From a checkpoint of a small image classifier.
Model: arch vit, activation geglu, moe expert_choice, num experts 8, patch size [8, 8], layers 8, width 384.
Training: muon at rate 0.025, 14700 steps, batches of 256, held-out accuracy 20%.
Data: trained on crops of objects in photos (Visual Genome), 30.5 epochs.
Rows from block 5, named by matrix and row number. Rows with one number belong to one attention dimension. Each number is 50 + 10 x the weight over its row's rms, rounded and kept within 0 to 99. All counts start at 0.
# v: attention query, key and value (stacked) (model.blocks.5.attn.qkv.weight, 1152x384, the v third), inputs 96-191
# proj: attention output (model.blocks.5.attn.proj.weight, 384x384, transposed), outputs 96-191
v.324:40 46 35 36 39 62 49 59 56 33 65 33 46 37 56 41 48 69 61 49 38 60 60 58 59 54 66 56 55 50 43 40 51 48 24 60 38 50 43 38 48 51 50 44 56 45 55 55 36 68 53 73 70 64 58 42 60 62 65 35 49 48 48 51 39 43 45 54 50 65 51 48 39 47 48 42 57 57 51 53 27 47 40 45 49 44 43 45 59 58 30 49 68 22 63 47
proj.324:54 51 58 41 40 43 45 42 64 44 42 29 47 41 61 41 40 53 60 43 62 54 52 64 50 39 44 64 53 59 40 32 49 47 46 55 41 49 48 36 66 40 51 45 59 46 43 53 49 46 40 64 50 55 49 62 56 54 35 49 46 45 39 63 56 43 60 65 66 62 53 61 32 52 58 45 52 46 51 61 39 49 52 57 55 57 51 58 50 60 45 28 59 78 55 46
v.325:33 56 50 51 41 54 50 35 32 50 52 43 34 45 56 49 43 48 27 54 56 43 47 28 13 63 48 37 54 78 38 47 38 25 60 53 48 51 51 48 38 59 52 44 75 52 54 54 44 58 40 56 51 56 49 55 44 47 64 30 54 54 49 48 41 46 67 65 58 69 47 45 38 35 50 53 36 63 51 54 61 50 50 63 56 61 50 56 57 53 40 57 47 44 63 51
proj.325:46 53 57 52 67 60 60 37 46 53 67 49 46 62 34 59 44 52 43 37 53 58 30 31 55 58 58 41 53 51 55 53 48 39 31 65 60 43 58 46 67 45 48 56 62 45 47 50 51 56 65 41 54 65 72 29 55 26 65 42 51 47 48 41 49 62 49 52 31 65 55 52 58 58 42 53 23 53 46 52 55 52 44 62 27 57 54 45 39 61 39 62 60 58 55 40
v.326:50 34 28 53 50 52 38 45 63 50 47 47 53 66 60 48 61 60 44 49 45 57 46 58 62 49 60 58 54 38 34 39 55 43 55 48 48 59 70 57 57 70 40 64 58 49 39 51 48 74 49 47 39 50 50 32 52 43 55 60 43 57 43 54 59 49 51 52 46 57 35 49 51 55 52 58 48 64 49 53 55 44 52 21 48 50 30 69 51 52 49 62 39 63 41 56
proj.326:47 48 68 52 50 73 44 69 72 42 42 46 36 48 18 58 41 51 42 41 52 62 50 70 46 42 55 51 42 39 52 44 62 51 46 51 48 59 53 44 59 63 59 57 47 66 44 48 65 61 57 48 62 55 43 55 65 43 52 65 62 53 42 55 48 41 54 54 74 64 58 60 52 52 50 54 47 43 50 54 54 55 36 34 55 33 59 46 45 53 54 42 53 43 49 51
v.327:50 65 53 41 48 59 47 52 36 62 52 55 28 43 63 56 73 63 32 48 63 56 42 67 61 37 28 36 53 48 54 40 51 57 67 58 25 50 66 24 52 56 50 57 32 59 43 60 38 40 49 48 51 54 54 52 47 37 54 52 64 59 62 58 39 53 45 61 58 40 43 54 47 58 32 60 50 69 55 43 69 42 36 68 64 47 39 44 50 54 59 41 49 54 54 48
proj.327:51 49 51 49 52 63 48 43 44 47 61 42 32 47 50 66 46 43 41 67 54 44 55 61 59 30 63 45 58 53 69 49 47 42 30 51 54 47 42 34 43 61 49 59 42 49 47 47 49 43 58 64 39 48 54 66 33 46 42 65 51 39 39 35 51 67 53 65 63 35 52 36 56 52 42 74 50 58 32 65 55 35 48 51 47 41 47 46 46 69 49 53 46 50 56 55
v.328:61 43 69 31 42 46 49 43 40 42 29 48 54 69 45 58 37 51 53 43 44 54 49 50 48 62 48 53 72 50 56 54 40 49 48 53 47 43 52 44 58 47 57 61 41 64 66 71 44 46 49 39 49 47 47 50 50 71 62 57 44 53 51 44 45 57 56 62 63 25 51 73 69 45 59 48 38 54 59 29 57 60 63 52 59 38 61 51 61 59 43 42 39 50 58 52
proj.328:26 32 48 49 48 50 48 48 58 48 68 37 37 47 56 60 58 63 52 38 42 39 62 61 55 52 58 51 43 42 49 48 46 41 63 37 43 54 74 68 46 42 61 53 43 63 55 53 44 55 73 36 52 56 68 57 59 46 46 56 50 52 58 48 52 39 70 44 59 25 51 69 51 48 53 65 61 45 58 41 52 46 52 61 49 52 45 46 62 51 28 47 38 67 56 43
v.329:39 52 22 34 49 34 46 56 45 44 53 49 47 41 55 54 48 43 59 71 32 73 35 53 63 47 46 50 51 41 52 38 67 45 51 52 48 63 60 56 66 50 57 45 59 55 46 31 48 55 56 54 49 67 70 45 44 71 66 67 47 48 58 49 51 43 59 54 47 61 35 50 40 38 36 47 48 56 44 20 38 63 40 60 50 53 55 59 46 68 55 42 46 33 39 42
proj.329:41 45 41 47 50 50 47 53 51 42 53 53 48 52 53 53 45 60 64 57 38 61 51 56 43 31 53 69 56 29 55 34 48 61 51 67 69 61 52 49 60 60 59 47 58 57 49 52 41 36 55 49 37 69 60 51 41 51 50 62 53 45 52 60 40 52 45 51 58 48 39 54 45 31 38 28 52 51 51 60 52 69 51 70 52 53 36 63 57 66 44 60 44 48 52 43
v.330:46 63 30 69 51 56 58 45 57 47 45 59 57 42 41 57 40 60 51 65 22 35 54 68 45 59 47 51 38 46 45 41 65 51 58 70 55 59 58 46 33 51 48 41 32 33 39 57 60 53 63 62 75 52 40 53 61 54 77 52 46 66 39 33 50 58 50 55 55 45 50 74 40 57 43 55 40 46 50 56 55 42 39 61 40 53 56 59 48 50 60 36 35 54 40 41
proj.330:60 48 49 54 66 44 60 52 53 37 31 49 71 66 34 53 33 47 72 61 32 52 44 51 37 59 46 50 41 65 37 61 59 63 63 54 40 41 65 39 29 47 47 51 50 50 37 55 57 42 40 44 47 47 51 48 51 54 59 32 41 59 62 51 26 53 59 64 43 47 54 52 57 47 45 64 77 53 48 59 46 56 22 38 33 53 58 60 54 57 44 54 53 53 60 50
v.331:43 53 61 55 50 53 50 38 61 47 65 60 41 30 60 36 48 52 52 63 69 34 46 53 54 60 40 51 44 66 49 58 49 49 61 55 41 55 64 32 59 59 55 48 59 42 53 46 45 46 67 46 57 49 59 67 49 57 63 54 60 23 51 43 40 36 47 47 43 39 46 47 65 48 72 58 62 62 40 43 56 48 56 48 32 52 54 54 61 38 36 45 38 54 58 35
proj.331:60 64 57 58 42 50 47 43 27 49 56 73 41 42 48 31 36 29 36 54 50 53 48 45 44 47 53 45 57 47 37 56 38 51 42 50 51 55 45 47 40 55 56 50 50 42 44 52 71 43 54 47 45 46 68 61 61 49 65 57 42 52 44 52 40 38 45 61 44 50 48 54 48 45 69 42 46 47 49 60 52 46 52 60 41 52 63 65 65 60 34 41 52 52 71 39
v.332:41 49 44 56 44 58 58 59 72 44 66 64 58 46 56 53 58 52 63 51 42 54 59 49 58 28 51 36 51 49 43 36 53 46 39 51 49 50 33 37 61 68 52 42 44 54 34 53 52 63 57 46 43 48 32 45 54 69 51 38 51 64 46 47 44 24 45 72 55 50 65 62 52 65 49 41 68 52 46 38 53 42 45 26 65 54 29 58 59 54 56 64 61 73 36 56
proj.332:41 51 58 53 58 57 41 64 79 38 51 62 43 47 48 62 57 50 45 52 40 60 43 37 41 31 43 57 41 74 51 48 45 40 63 55 56 48 52 49 54 54 60 37 51 34 54 48 40 47 63 56 38 62 59 43 52 61 27 56 36 61 43 62 45 35 59 49 42 42 68 52 53 60 67 55 69 52 42 36 52 28 32 49 65 49 43 46 55 42 53 49 41 37 52 74
v.333:48 50 56 42 50 60 54 53 65 48 40 50 52 48 39 41 58 41 63 44 40 59 35 45 60 39 69 66 55 60 29 45 48 36 56 48 42 47 39 43 49 72 60 39 39 43 43 48 45 50 47 42 41 59 55 61 31 62 45 42 52 51 54 43 45 40 57 54 76 49 51 42 59 43 53 48 39 38 56 41 43 63 46 38 52 33 54 45 54 52 59 43 46 56 53 53
proj.333:54 42 64 37 50 42 47 44 58 56 38 58 49 51 49 52 45 50 43 58 59 47 60 27 50 48 40 50 59 52 59 50 53 49 67 63 56 50 57 60 40 61 67 40 54 50 53 64 41 43 65 47 45 48 61 54 37 58 51 67 51 56 65 50 41 45 51 76 32 43 53 59 57 47 52 43 54 59 47 43 55 54 42 45 67 58 48 38 55 59 42 54 66 52 40 65
v.334:40 42 53 50 38 57 44 32 46 48 62 58 46 55 69 37 73 40 44 63 28 44 72 58 44 63 49 31 23 51 37 72 49 56 65 52 49 50 54 45 53 44 51 33 56 36 63 24 62 58 40 39 55 29 39 44 38 33 51 72 33 63 48 73 58 63 65 58 53 49 47 55 51 42 55 71 45 46 33 55 74 37 37 34 53 55 56 40 46 40 46 47 35 66 56 48
proj.334:32 38 38 49 58 56 45 58 52 53 52 66 61 31 43 44 60 34 61 46 41 60 47 54 58 37 64 28 34 68 52 66 47 56 43 34 34 49 55 47 38 42 40 50 43 67 47 46 58 72 60 39 57 45 47 50 60 54 56 45 46 59 44 72 44 47 58 44 33 42 51 58 51 49 64 66 67 38 48 59 45 43 35 38 51 37 42 54 49 38 46 33 43 54 46 38
v.335:53 37 61 50 58 45 48 55 48 63 75 27 60 77 55 31 57 51 51 53 49 56 45 46 61 61 53 44 44 52 53 28 28 34 58 49 73 44 52 48 46 60 45 52 35 43 45 52 41 65 48 44 51 43 55 53 33 41 51 17 56 34 59 42 35 60 52 39 44 62 69 45 66 52 48 59 59 43 60 52 40 48 49 63 51 58 60 40 57 71 65 48 61 25 44 37
proj.335:59 52 58 49 63 42 49 50 55 58 65 45 49 41 39 39 56 56 39 44 58 43 51 47 67 51 49 63 47 65 47 53 42 66 79 40 55 56 46 50 52 69 37 43 61 46 38 47 54 50 49 47 49 37 59 53 35 55 29 44 42 39 37 56 53 45 50 38 49 26 41 50 52 27 59 54 34 42 62 56 54 69 56 58 37 60 42 56 39 44 70 68 54 35 50 49
v.336:46 32 49 43 37 47 46 48 55 60 60 52 45 55 62 53 58 55 47 74 63 63 59 43 53 53 45 44 51 54 60 50 67 49 59 65 62 40 40 47 56 54 53 56 49 57 57 51 36 53 43 50 51 42 74 53 50 57 39 55 41 54 39 53 38 60 54 63 56 54 52 53 51 56 58 68 44 49 60 42 47 69 61 45 50 40 45 66 62 46 56 56 47 53 43 36
proj.336:51 35 43 53 50 52 51 58 42 64 50 36 46 56 51 55 70 60 31 43 65 44 41 40 46 47 53 56 55 62 52 39 67 39 50 50 41 58 40 38 68 61 34 60 50 39 51 63 37 52 58 50 49 47 55 50 40 48 29 38 69 38 39 39 56 48 47 51 44 44 50 42 57 55 61 71 36 41 61 65 50 77 46 43 53 53 47 51 49 64 46 48 56 24 37 44
v.337:49 53 45 62 46 60 58 37 36 76 46 25 39 51 58 64 59 69 41 66 58 68 49 64 53 49 54 47 65 42 43 52 50 49 34 67 42 65 55 55 50 47 45 63 62 49 64 71 53 61 62 57 47 58 48 50 62 35 23 46 38 37 61 55 52 57 48 42 36 37 37 48 37 31 46 29 36 57 51 59 49 33 53 55 42 49 45 47 47 41 51 53 61 52 58 53
proj.337:41 51 50 53 70 31 45 46 43 55 60 53 53 48 56 56 56 48 63 53 70 52 69 62 44 54 48 41 47 43 39 50 64 43 33 34 39 49 52 52 57 50 42 43 54 73 46 72 51 58 67 69 35 51 35 61 60 53 42 32 51 42 48 39 52 44 43 40 45 48 47 55 44 54 40 48 51 45 42 60 34 45 45 35 42 45 45 63 40 55 45 47 48 43 36 50
v.338:45 45 58 67 32 62 65 54 58 39 61 53 34 58 62 44 58 45 52 43 44 38 45 59 39 49 41 38 56 46 61 57 47 36 47 47 59 49 58 49 43 54 46 38 57 45 54 56 58 54 57 39 42 33 56 48 55 39 53 45 53 31 55 49 51 55 47 47 55 43 58 29 34 59 40 42 55 28 50 47 49 43 61 43 40 48 56 43 50 46 44 43 59 75 59 51
proj.338:57 47 54 38 51 63 35 56 40 55 60 38 45 69 67 52 51 41 45 42 65 42 44 49 40 63 54 41 66 45 48 69 42 33 49 34 54 36 36 59 41 50 60 56 52 54 57 49 89 44 43 56 45 40 51 56 52 47 62 59 51 48 51 51 48 54 47 61 52 33 37 50 54 49 62 36 55 46 61 51 64 54 56 45 40 43 56 70 41 36 37 58 57 64 40 55
v.339:52 60 49 43 63 67 34 47 38 57 44 34 53 43 25 50 47 42 52 41 72 33 46 55 40 51 49 51 44 50 51 52 29 43 49 43 51 53 38 60 39 25 57 72 45 51 41 55 63 58 44 57 55 42 63 37 57 55 52 51 40 67 34 54 50 47 42 49 41 42 34 54 42 36 43 52 48 53 47 50 66 53 32 39 68 64 46 43 45 54 41 37 34 55 57 63
proj.339:57 53 42 46 61 62 49 53 55 36 68 53 49 50 36 56 67 55 65 55 66 43 33 54 46 42 46 60 37 49 53 42 33 32 45 57 52 59 48 50 54 31 46 62 46 89 52 37 59 44 34 44 60 54 56 47 50 57 53 49 43 52 49 53 52 61 60 40 44 54 50 50 49 53 37 47 62 60 30 45 55 58 52 56 57 48 43 68 48 63 52 58 63 59 40 49
v.340:56 52 37 52 67 55 49 56 49 60 44 56 49 57 38 56 46 62 61 32 41 71 47 44 59 57 55 53 45 50 53 49 49 28 42 49 44 53 53 62 68 43 43 53 51 46 64 35 40 47 46 70 44 45 37 49 59 50 44 43 40 48 50 69 58 43 58 62 61 35 48 48 50 51 51 54 46 57 39 39 40 50 56 61 39 43 39 50 63 43 62 46 69 31 45 44
proj.340:39 60 68 55 47 57 65 49 50 65 42 48 42 33 44 49 37 41 52 53 38 64 68 48 55 47 30 49 40 35 71 38 58 50 46 32 58 39 53 55 41 49 40 62 62 47 44 52 43 54 50 60 45 31 39 59 60 39 49 40 39 46 50 68 63 66 53 54 56 58 48 52 54 65 39 68 53 52 56 51 48 43 43 53 40 48 50 30 58 55 44 49 53 52 51 51
v.341:63 47 41 34 51 40 58 42 39 58 61 60 46 59 39 46 50 42 52 48 48 52 53 40 60 62 38 41 52 65 46 36 48 38 45 41 59 39 48 56 53 35 54 60 53 43 62 43 52 52 63 58 59 43 55 40 39 40 54 47 63 38 45 53 61 39 51 47 63 60 59 59 70 63 59 65 62 48 53 55 38 47 30 78 45 66 60 48 55 48 55 45 46 42 38 55
proj.341:37 67 52 37 39 51 61 53 35 47 48 71 52 35 48 38 44 37 43 43 53 60 66 55 41 50 43 38 63 47 65 54 62 51 38 54 57 61 43 70 65 53 60 52 43 53 45 50 36 47 56 30 51 52 59 24 72 35 53 37 37 58 50 58 65 54 34 52 41 41 38 50 50 57 62 48 36 69 68 47 44 65 39 56 38 64 42 33 58 54 41 71 41 63 48 49
v.342:65 49 61 37 55 40 45 55 55 56 66 42 61 67 47 34 36 36 36 37 55 46 56 50 56 43 36 65 45 47 45 60 42 72 52 32 55 50 47 53 73 33 41 43 51 62 47 43 58 39 41 44 43 40 58 53 53 43 58 35 53 51 49 39 32 56 52 58 42 44 38 49 55 50 63 46 49 60 54 49 59 69 52 61 50 50 47 52 50 61 63 51 54 52 58 50
proj.342:44 49 39 53 36 43 41 53 30 38 56 45 40 46 32 40 48 48 40 50 54 28 53 55 53 50 61 50 56 51 59 43 38 45 46 36 51 65 45 44 55 40 42 44 46 54 50 36 60 53 36 46 51 38 56 71 52 36 48 55 54 63 56 37 54 53 64 42 45 47 39 44 50 62 64 46 55 51 48 54 45 62 55 59 56 41 53 50 44 57 60 36 49 57 50 45
v.343:43 48 59 50 49 65 62 42 67 38 49 73 45 35 46 54 51 50 39 30 53 40 57 38 53 55 61 45 18 56 44 39 53 41 69 60 56 46 56 29 67 53 70 36 69 45 69 52 55 75 64 65 48 38 47 46 44 47 48 47 48 47 65 58 45 43 44 63 43 34 37 55 44 54 71 46 50 66 38 36 62 45 64 52 58 66 50 63 49 46 45 45 35 39 53 55
proj.343:46 62 52 45 40 26 57 39 56 49 53 56 49 59 46 47 41 50 54 44 56 50 45 52 42 46 44 55 34 56 47 45 60 41 44 53 64 45 48 38 55 66 49 54 39 30 40 40 54 38 56 49 55 65 43 52 63 57 62 51 39 71 59 51 44 52 36 70 32 43 50 51 47 52 53 38 47 70 45 44 66 49 38 56 54 57 57 64 52 53 48 35 57 53 65 50
v.344:60 72 44 61 56 55 65 46 34 37 37 53 46 56 62 37 64 46 45 55 53 56 39 38 51 29 58 52 48 55 47 63 53 49 61 49 56 48 44 55 57 46 52 50 45 42 62 68 58 55 53 44 69 63 46 41 48 54 65 59 62 68 52 44 44 51 53 62 46 53 52 45 63 47 44 46 58 45 40 58 52 52 59 37 46 52 62 52 62 54 63 58 30 51 40 36
proj.344:43 44 39 47 43 56 56 57 44 61 53 29 65 46 62 59 60 45 48 37 34 36 47 38 57 44 54 49 69 18 62 45 52 59 62 56 64 55 60 56 61 38 69 64 49 52 62 58 69 38 53 54 60 51 57 44 53 44 72 51 50 57 32 38 53 71 66 60 62 51 61 45 46 27 41 46 72 46 54 55 50 64 65 48 49 52 44 44 53 63 41 40 54 43 54 60
v.345:42 54 52 64 69 39 42 42 51 42 56 52 50 41 48 63 53 30 51 52 60 37 50 39 31 64 49 57 54 58 48 45 37 78 39 74 39 69 56 55 54 48 36 47 60 42 50 63 45 52 61 51 66 28 55 54 39 50 46 54 61 52 46 47 62 51 43 50 35 54 54 47 61 46 47 68 53 50 60 51 67 45 52 33 37 62 30 43 45 50 51 38 39 38 65 50
proj.345:43 66 71 57 60 40 43 50 43 35 30 60 50 48 52 55 53 61 61 65 41 38 52 57 37 41 49 46 46 55 62 35 51 54 37 39 49 52 52 41 39 50 43 65 50 45 60 53 54 49 49 47 32 34 57 47 68 55 66 33 69 59 46 40 55 45 52 51 40 64 45 63 47 65 44 51 57 39 66 63 39 46 52 41 49 58 45 52 44 47 50 48 35 58 51 49
v.346:55 44 48 49 45 30 68 46 57 42 52 55 48 63 63 44 61 67 39 56 48 69 55 49 52 42 37 43 67 65 46 37 56 54 51 56 51 58 54 58 49 68 54 49 48 35 31 65 41 43 52 46 47 48 45 49 41 58 50 55 55 45 38 62 43 59 53 42 67 62 51 32 41 52 46 56 38 44 66 46 48 39 43 52 55 41 54 40 47 41 63 64 48 54 59 50
proj.346:65 55 48 57 62 47 57 54 59 35 51 36 38 57 65 50 54 62 32 44 55 61 53 55 48 39 55 55 50 44 49 61 60 58 64 58 42 64 46 55 48 64 62 47 51 28 43 60 39 57 60 52 37 50 57 58 49 30 47 38 55 27 55 41 43 55 29 62 51 47 54 35 49 38 34 50 42 48 60 57 58 34 58 50 53 52 48 34 57 57 54 63 52 65 55 40
v.347:54 33 36 42 45 41 53 63 56 58 47 44 49 59 37 49 46 39 39 44 41 53 54 49 31 51 55 39 60 53 46 40 63 54 41 49 41 55 64 50 61 54 53 54 48 46 59 41 32 49 49 32 39 38 49 49 42 46 54 42 49 52 49 49 52 44 50 51 43 39 48 55 35 43 50 55 55 63 34 63 55 47 47 61 56 56 35 43 58 60 54 41 52 56 66 56
proj.347:73 56 50 58 53 51 56 60 33 64 72 46 44 62 48 31 63 54 29 31 60 41 42 52 39 43 40 52 51 51 51 35 55 32 33 44 60 48 47 49 54 69 44 65 38 23 61 50 39 41 44 52 48 50 69 63 60 57 35 66 33 59 73 49 70 37 56 53 50 39 48 57 46 64 55 46 57 42 47 49 51 44 32 60 47 50 46 38 63 61 41 55 59 45 43 36
v.348:51 51 35 53 57 29 58 46 60 51 35 79 48 48 55 54 81 47 53 55 45 48 45 68 35 52 42 39 70 53 57 49 38 69 41 56 64 60 62 55 52 53 51 56 41 26 52 44 50 40 44 58 57 25 55 44 51 49 66 74 54 56 36 52 62 53 51 36 41 46 39 50 51 48 54 40 49 46 55 62 53 50 40 50 55 55 56 46 55 67 46 58 54 52 40 51
proj.348:54 69 56 51 60 44 45 62 66 41 39 41 58 44 53 72 52 52 57 56 40 67 33 53 27 57 52 26 44 61 52 59 43 82 46 42 48 38 71 54 43 59 49 72 44 46 49 33 58 53 44 78 66 43 64 48 61 41 49 53 51 42 58 51 56 31 41 56 51 46 44 53 58 34 42 48 47 35 38 53 43 52 52 42 43 56 44 42 58 49 46 50 52 46 42 44
v.349:47 59 50 61 49 66 44 57 40 43 26 47 26 47 54 48 34 42 36 81 71 55 48 48 54 60 50 56 64 64 49 36 63 55 51 49 66 43 51 45 69 40 49 63 50 48 50 47 44 56 44 58 47 53 54 49 57 23 51 51 64 43 51 42 41 56 48 54 40 58 33 42 49 60 60 48 50 54 58 67 60 68 40 53 62 38 52 55 35 38 47 72 49 38 40 68
proj.349:52 46 59 47 47 50 61 51 50 67 53 51 45 63 48 38 49 64 54 77 55 47 44 61 57 38 63 57 65 44 46 43 51 55 59 56 43 36 45 62 63 60 45 67 44 57 53 41 51 56 76 53 61 61 35 46 56 47 67 60 76 50 41 54 53 46 34 58 46 60 60 55 57 52 57 56 28 49 53 46 52 77 39 67 37 15 51 51 55 52 51 50 64 49 61 47
v.350:49 38 46 39 57 54 63 53 68 47 44 53 53 60 44 50 50 37 39 47 49 58 61 49 41 46 45 46 50 58 50 43 57 51 42 46 42 44 49 40 56 53 60 46 54 39 21 73 73 44 49 64 42 56 51 33 37 44 70 51 41 46 36 54 29 39 57 39 54 60 33 53 58 64 55 42 57 53 44 38 46 49 34 38 45 52 50 45 51 47 69 58 33 41 45 42
proj.350:58 55 59 62 59 53 59 39 68 43 51 35 49 31 46 52 70 43 42 52 50 62 49 58 41 55 37 59 42 45 44 50 59 43 50 59 45 58 54 61 52 45 60 35 51 38 60 37 51 56 52 39 49 52 68 48 50 44 61 59 53 57 60 54 50 45 48 55 45 57 58 53 54 43 71 48 62 55 46 18 47 47 37 40 62 54 50 53 60 53 55 65 51 39 53 53
v.351:47 54 58 66 53 38 48 49 61 45 63 46 44 40 35 49 51 36 45 51 57 46 69 36 67 42 44 63 38 71 40 52 45 30 44 47 52 39 55 44 45 57 55 42 51 21 21 49 58 38 55 40 49 51 53 48 56 46 63 34 45 70 51 54 51 56 33 64 45 60 60 59 63 53 41 57 66 41 43 42 63 56 50 52 51 64 62 66 59 58 54 61 48 60 58 23
proj.351:55 54 49 41 38 35 65 29 50 38 62 40 57 64 64 40 77 50 58 30 47 37 50 26 60 44 53 55 66 64 35 56 37 43 58 52 54 42 44 61 42 53 38 45 46 48 42 39 55 55 63 42 57 61 54 43 48 48 53 63 44 67 38 54 46 52 61 47 43 60 52 57 60 43 62 54 73 51 65 44 44 54 48 58 46 53 68 61 26 63 44 50 51 68 50 42
v.352:34 55 63 68 65 57 49 57 62 51 44 67 36 46 46 54 63 39 48 43 60 61 61 55 47 42 53 37 39 59 62 43 67 46 55 48 64 46 40 30 53 67 53 50 47 44 63 46 45 55 45 69 54 67 53 45 40 44 31 70 67 66 48 52 51 32 53 60 42 47 40 56 63 53 46 52 40 39 59 50 64 48 48 54 56 52 58 67 54 54 38 46 50 43 47 53
proj.352:42 55 53 37 51 53 56 48 52 32 53 33 44 42 41 76 36 43 39 55 51 47 55 40 61 51 55 51 48 39 44 36 64 49 34 67 55 28 53 52 49 49 43 76 40 71 46 46 52 53 55 60 57 43 66 43 41 55 60 54 63 42 54 50 66 64 63 45 48 46 58 60 39 32 46 67 37 45 58 60 58 54 38 49 52 55 52 51 58 51 41 29 59 57 69 51
v.353:49 36 58 38 42 52 40 55 60 47 56 53 63 45 51 46 45 44 48 51 55 56 47 57 67 59 48 28 40 43 42 57 80 54 55 45 50 57 65 66 52 42 61 59 80 56 51 46 45 58 58 49 50 53 55 52 51 48 46 65 42 46 46 39 57 58 47 59 67 72 46 48 44 36 55 61 45 53 35 58 36 43 67 65 59 61 42 27 54 41 31 58 47 53 38 60
proj.353:63 49 37 50 63 40 36 54 50 59 54 72 57 32 56 40 49 71 44 48 42 40 41 55 57 65 52 50 57 56 32 61 53 39 51 45 58 74 54 51 59 40 34 51 52 50 55 38 49 55 58 42 68 41 43 57 44 42 52 54 57 69 45 43 70 53 50 43 49 59 51 68 29 51 46 29 74 43 55 69 66 66 43 65 44 64 50 50 49 33 46 23 47 60 58 52
v.354:59 41 45 37 61 46 50 52 50 45 31 53 53 45 39 55 59 64 53 44 58 63 56 71 63 52 52 48 68 50 40 49 28 61 43 44 37 53 60 43 57 64 65 30 34 50 50 66 32 55 40 57 25 58 77 64 56 34 52 54 44 38 36 61 57 59 45 49 52 51 43 68 57 53 47 56 43 58 56 52 54 42 44 35 49 43 50 68 45 29 52 56 56 40 65 59
proj.354:55 47 63 50 69 49 54 47 45 41 36 51 63 71 56 65 42 33 51 42 48 57 52 40 51 43 54 46 47 47 55 59 44 56 48 63 39 40 62 46 65 63 46 46 34 72 46 36 50 63 48 58 40 61 37 54 55 34 48 66 46 56 50 47 48 70 32 52 71 44 69 53 58 63 44 52 56 55 75 45 48 39 41 49 45 35 57 43 55 50 49 45 49 45 41 54
v.355:55 48 33 35 51 65 53 31 50 40 50 56 56 54 51 49 58 51 58 62 48 68 50 37 43 59 39 56 54 53 57 46 51 45 54 58 50 62 27 70 49 49 56 43 54 59 56 40 51 64 62 43 66 46 47 47 40 57 50 58 55 60 56 48 51 46 51 40 48 42 50 48 47 46 67 53 46 40 43 32 41 54 46 54 55 59 56 59 69 58 56 42 46 51 52 46
proj.355:49 38 46 59 52 58 36 55 43 34 49 29 44 44 54 44 49 57 66 49 51 47 49 57 50 41 44 61 57 62 50 27 65 51 46 43 63 79 52 46 45 42 65 54 56 71 40 46 51 40 49 45 46 49 54 51 55 42 49 50 67 54 52 31 49 33 45 57 47 51 59 53 40 50 56 51 67 38 59 50 54 54 48 54 54 46 69 67 57 69 58 50 63 61 52 40
v.356:56 56 40 46 57 33 65 65 55 62 47 51 38 41 61 59 41 41 43 32 76 36 47 52 58 47 46 47 57 42 73 59 51 44 38 49 50 53 40 55 45 49 36 48 39 53 50 48 49 32 70 70 70 47 36 67 63 42 45 64 68 47 47 46 57 35 54 48 50 50 64 52 56 54 50 52 67 55 36 51 66 48 63 76 63 46 59 53 52 62 49 37 44 63 24 37
proj.356:53 50 47 50 41 51 60 55 52 49 50 38 44 51 48 53 35 54 52 49 41 62 28 52 45 58 37 51 42 61 58 56 55 47 35 37 45 57 49 43 51 37 39 52 66 51 31 54 54 46 44 41 54 41 51 54 47 59 49 46 41 42 46 52 58 47 56 44 53 46 36 35 62 61 65 63 63 54 56 58 48 53 55 64 44 33 50 51 48 36 65 55 33 30 49 51
v.357:48 13 52 45 54 52 58 42 41 41 66 61 52 73 52 29 44 24 44 42 52 44 28 49 48 45 67 56 57 57 48 35 59 46 52 62 55 63 57 64 55 30 50 58 49 42 51 58 28 38 54 51 38 61 60 52 53 52 18 52 49 46 45 38 56 52 40 27 64 50 46 41 64 47 63 42 56 65 41 37 36 68 49 48 44 57 45 63 38 51 56 36 42 49 60 47
proj.357:63 65 50 71 57 41 24 66 57 27 55 58 70 58 55 40 44 49 44 37 54 48 47 43 58 41 40 52 54 46 48 56 50 32 40 57 45 73 44 60 66 41 57 42 47 42 51 49 47 40 47 42 47 51 57 42 52 29 50 41 77 54 66 42 61 56 47 48 67 46 74 58 46 55 40 56 51 24 65 42 42 67 57 61 49 53 52 46 49 36 42 42 82 51 42 55
v.358:37 60 49 52 73 49 42 56 58 48 62 38 65 65 46 42 55 67 61 65 50 34 47 43 64 48 29 40 49 40 60 55 52 66 31 55 55 61 42 46 52 61 73 53 51 47 45 50 38 35 40 74 45 59 37 53 69 53 43 64 56 55 48 56 48 40 47 48 49 52 42 34 65 32 39 39 43 49 66 56 54 39 44 62 42 41 57 64 54 56 51 57 42 52 48 53
proj.358:55 51 33 38 45 61 35 59 59 28 49 53 49 36 49 58 35 57 57 53 49 44 54 45 47 61 47 36 48 58 54 36 63 61 42 40 44 48 56 55 54 72 55 34 54 49 73 59 47 62 49 44 51 41 60 47 38 49 53 54 59 42 42 59 45 53 54 51 76 52 44 30 37 42 48 37 66 53 56 70 52 67 60 65 49 52 63 73 72 58 51 53 28 47 43 56
v.359:58 72 54 59 32 41 46 47 49 47 56 54 28 43 52 54 58 42 60 58 51 51 62 44 70 46 38 47 53 41 25 58 45 55 52 37 62 45 39 45 52 69 46 45 47 64 63 50 47 44 20 51 50 61 53 40 48 50 39 35 49 57 72 43 45 31 53 64 49 56 42 36 34 39 65 53 54 37 57 43 58 62 65 52 49 68 51 53 47 43 40 53 45 50 43 44
proj.359:33 46 53 37 46 44 44 51 49 45 65 51 44 50 45 36 50 35 62 60 62 55 65 29 65 50 58 43 67 57 45 49 48 48 28 20 51 35 51 63 60 65 48 53 42 65 27 45 44 53 46 43 57 33 36 52 55 57 43 63 43 50 38 48 46 49 57 45 65 59 46 48 30 44 53 55 48 47 44 58 38 69 27 36 61 52 56 43 36 55 53 40 43 53 63 38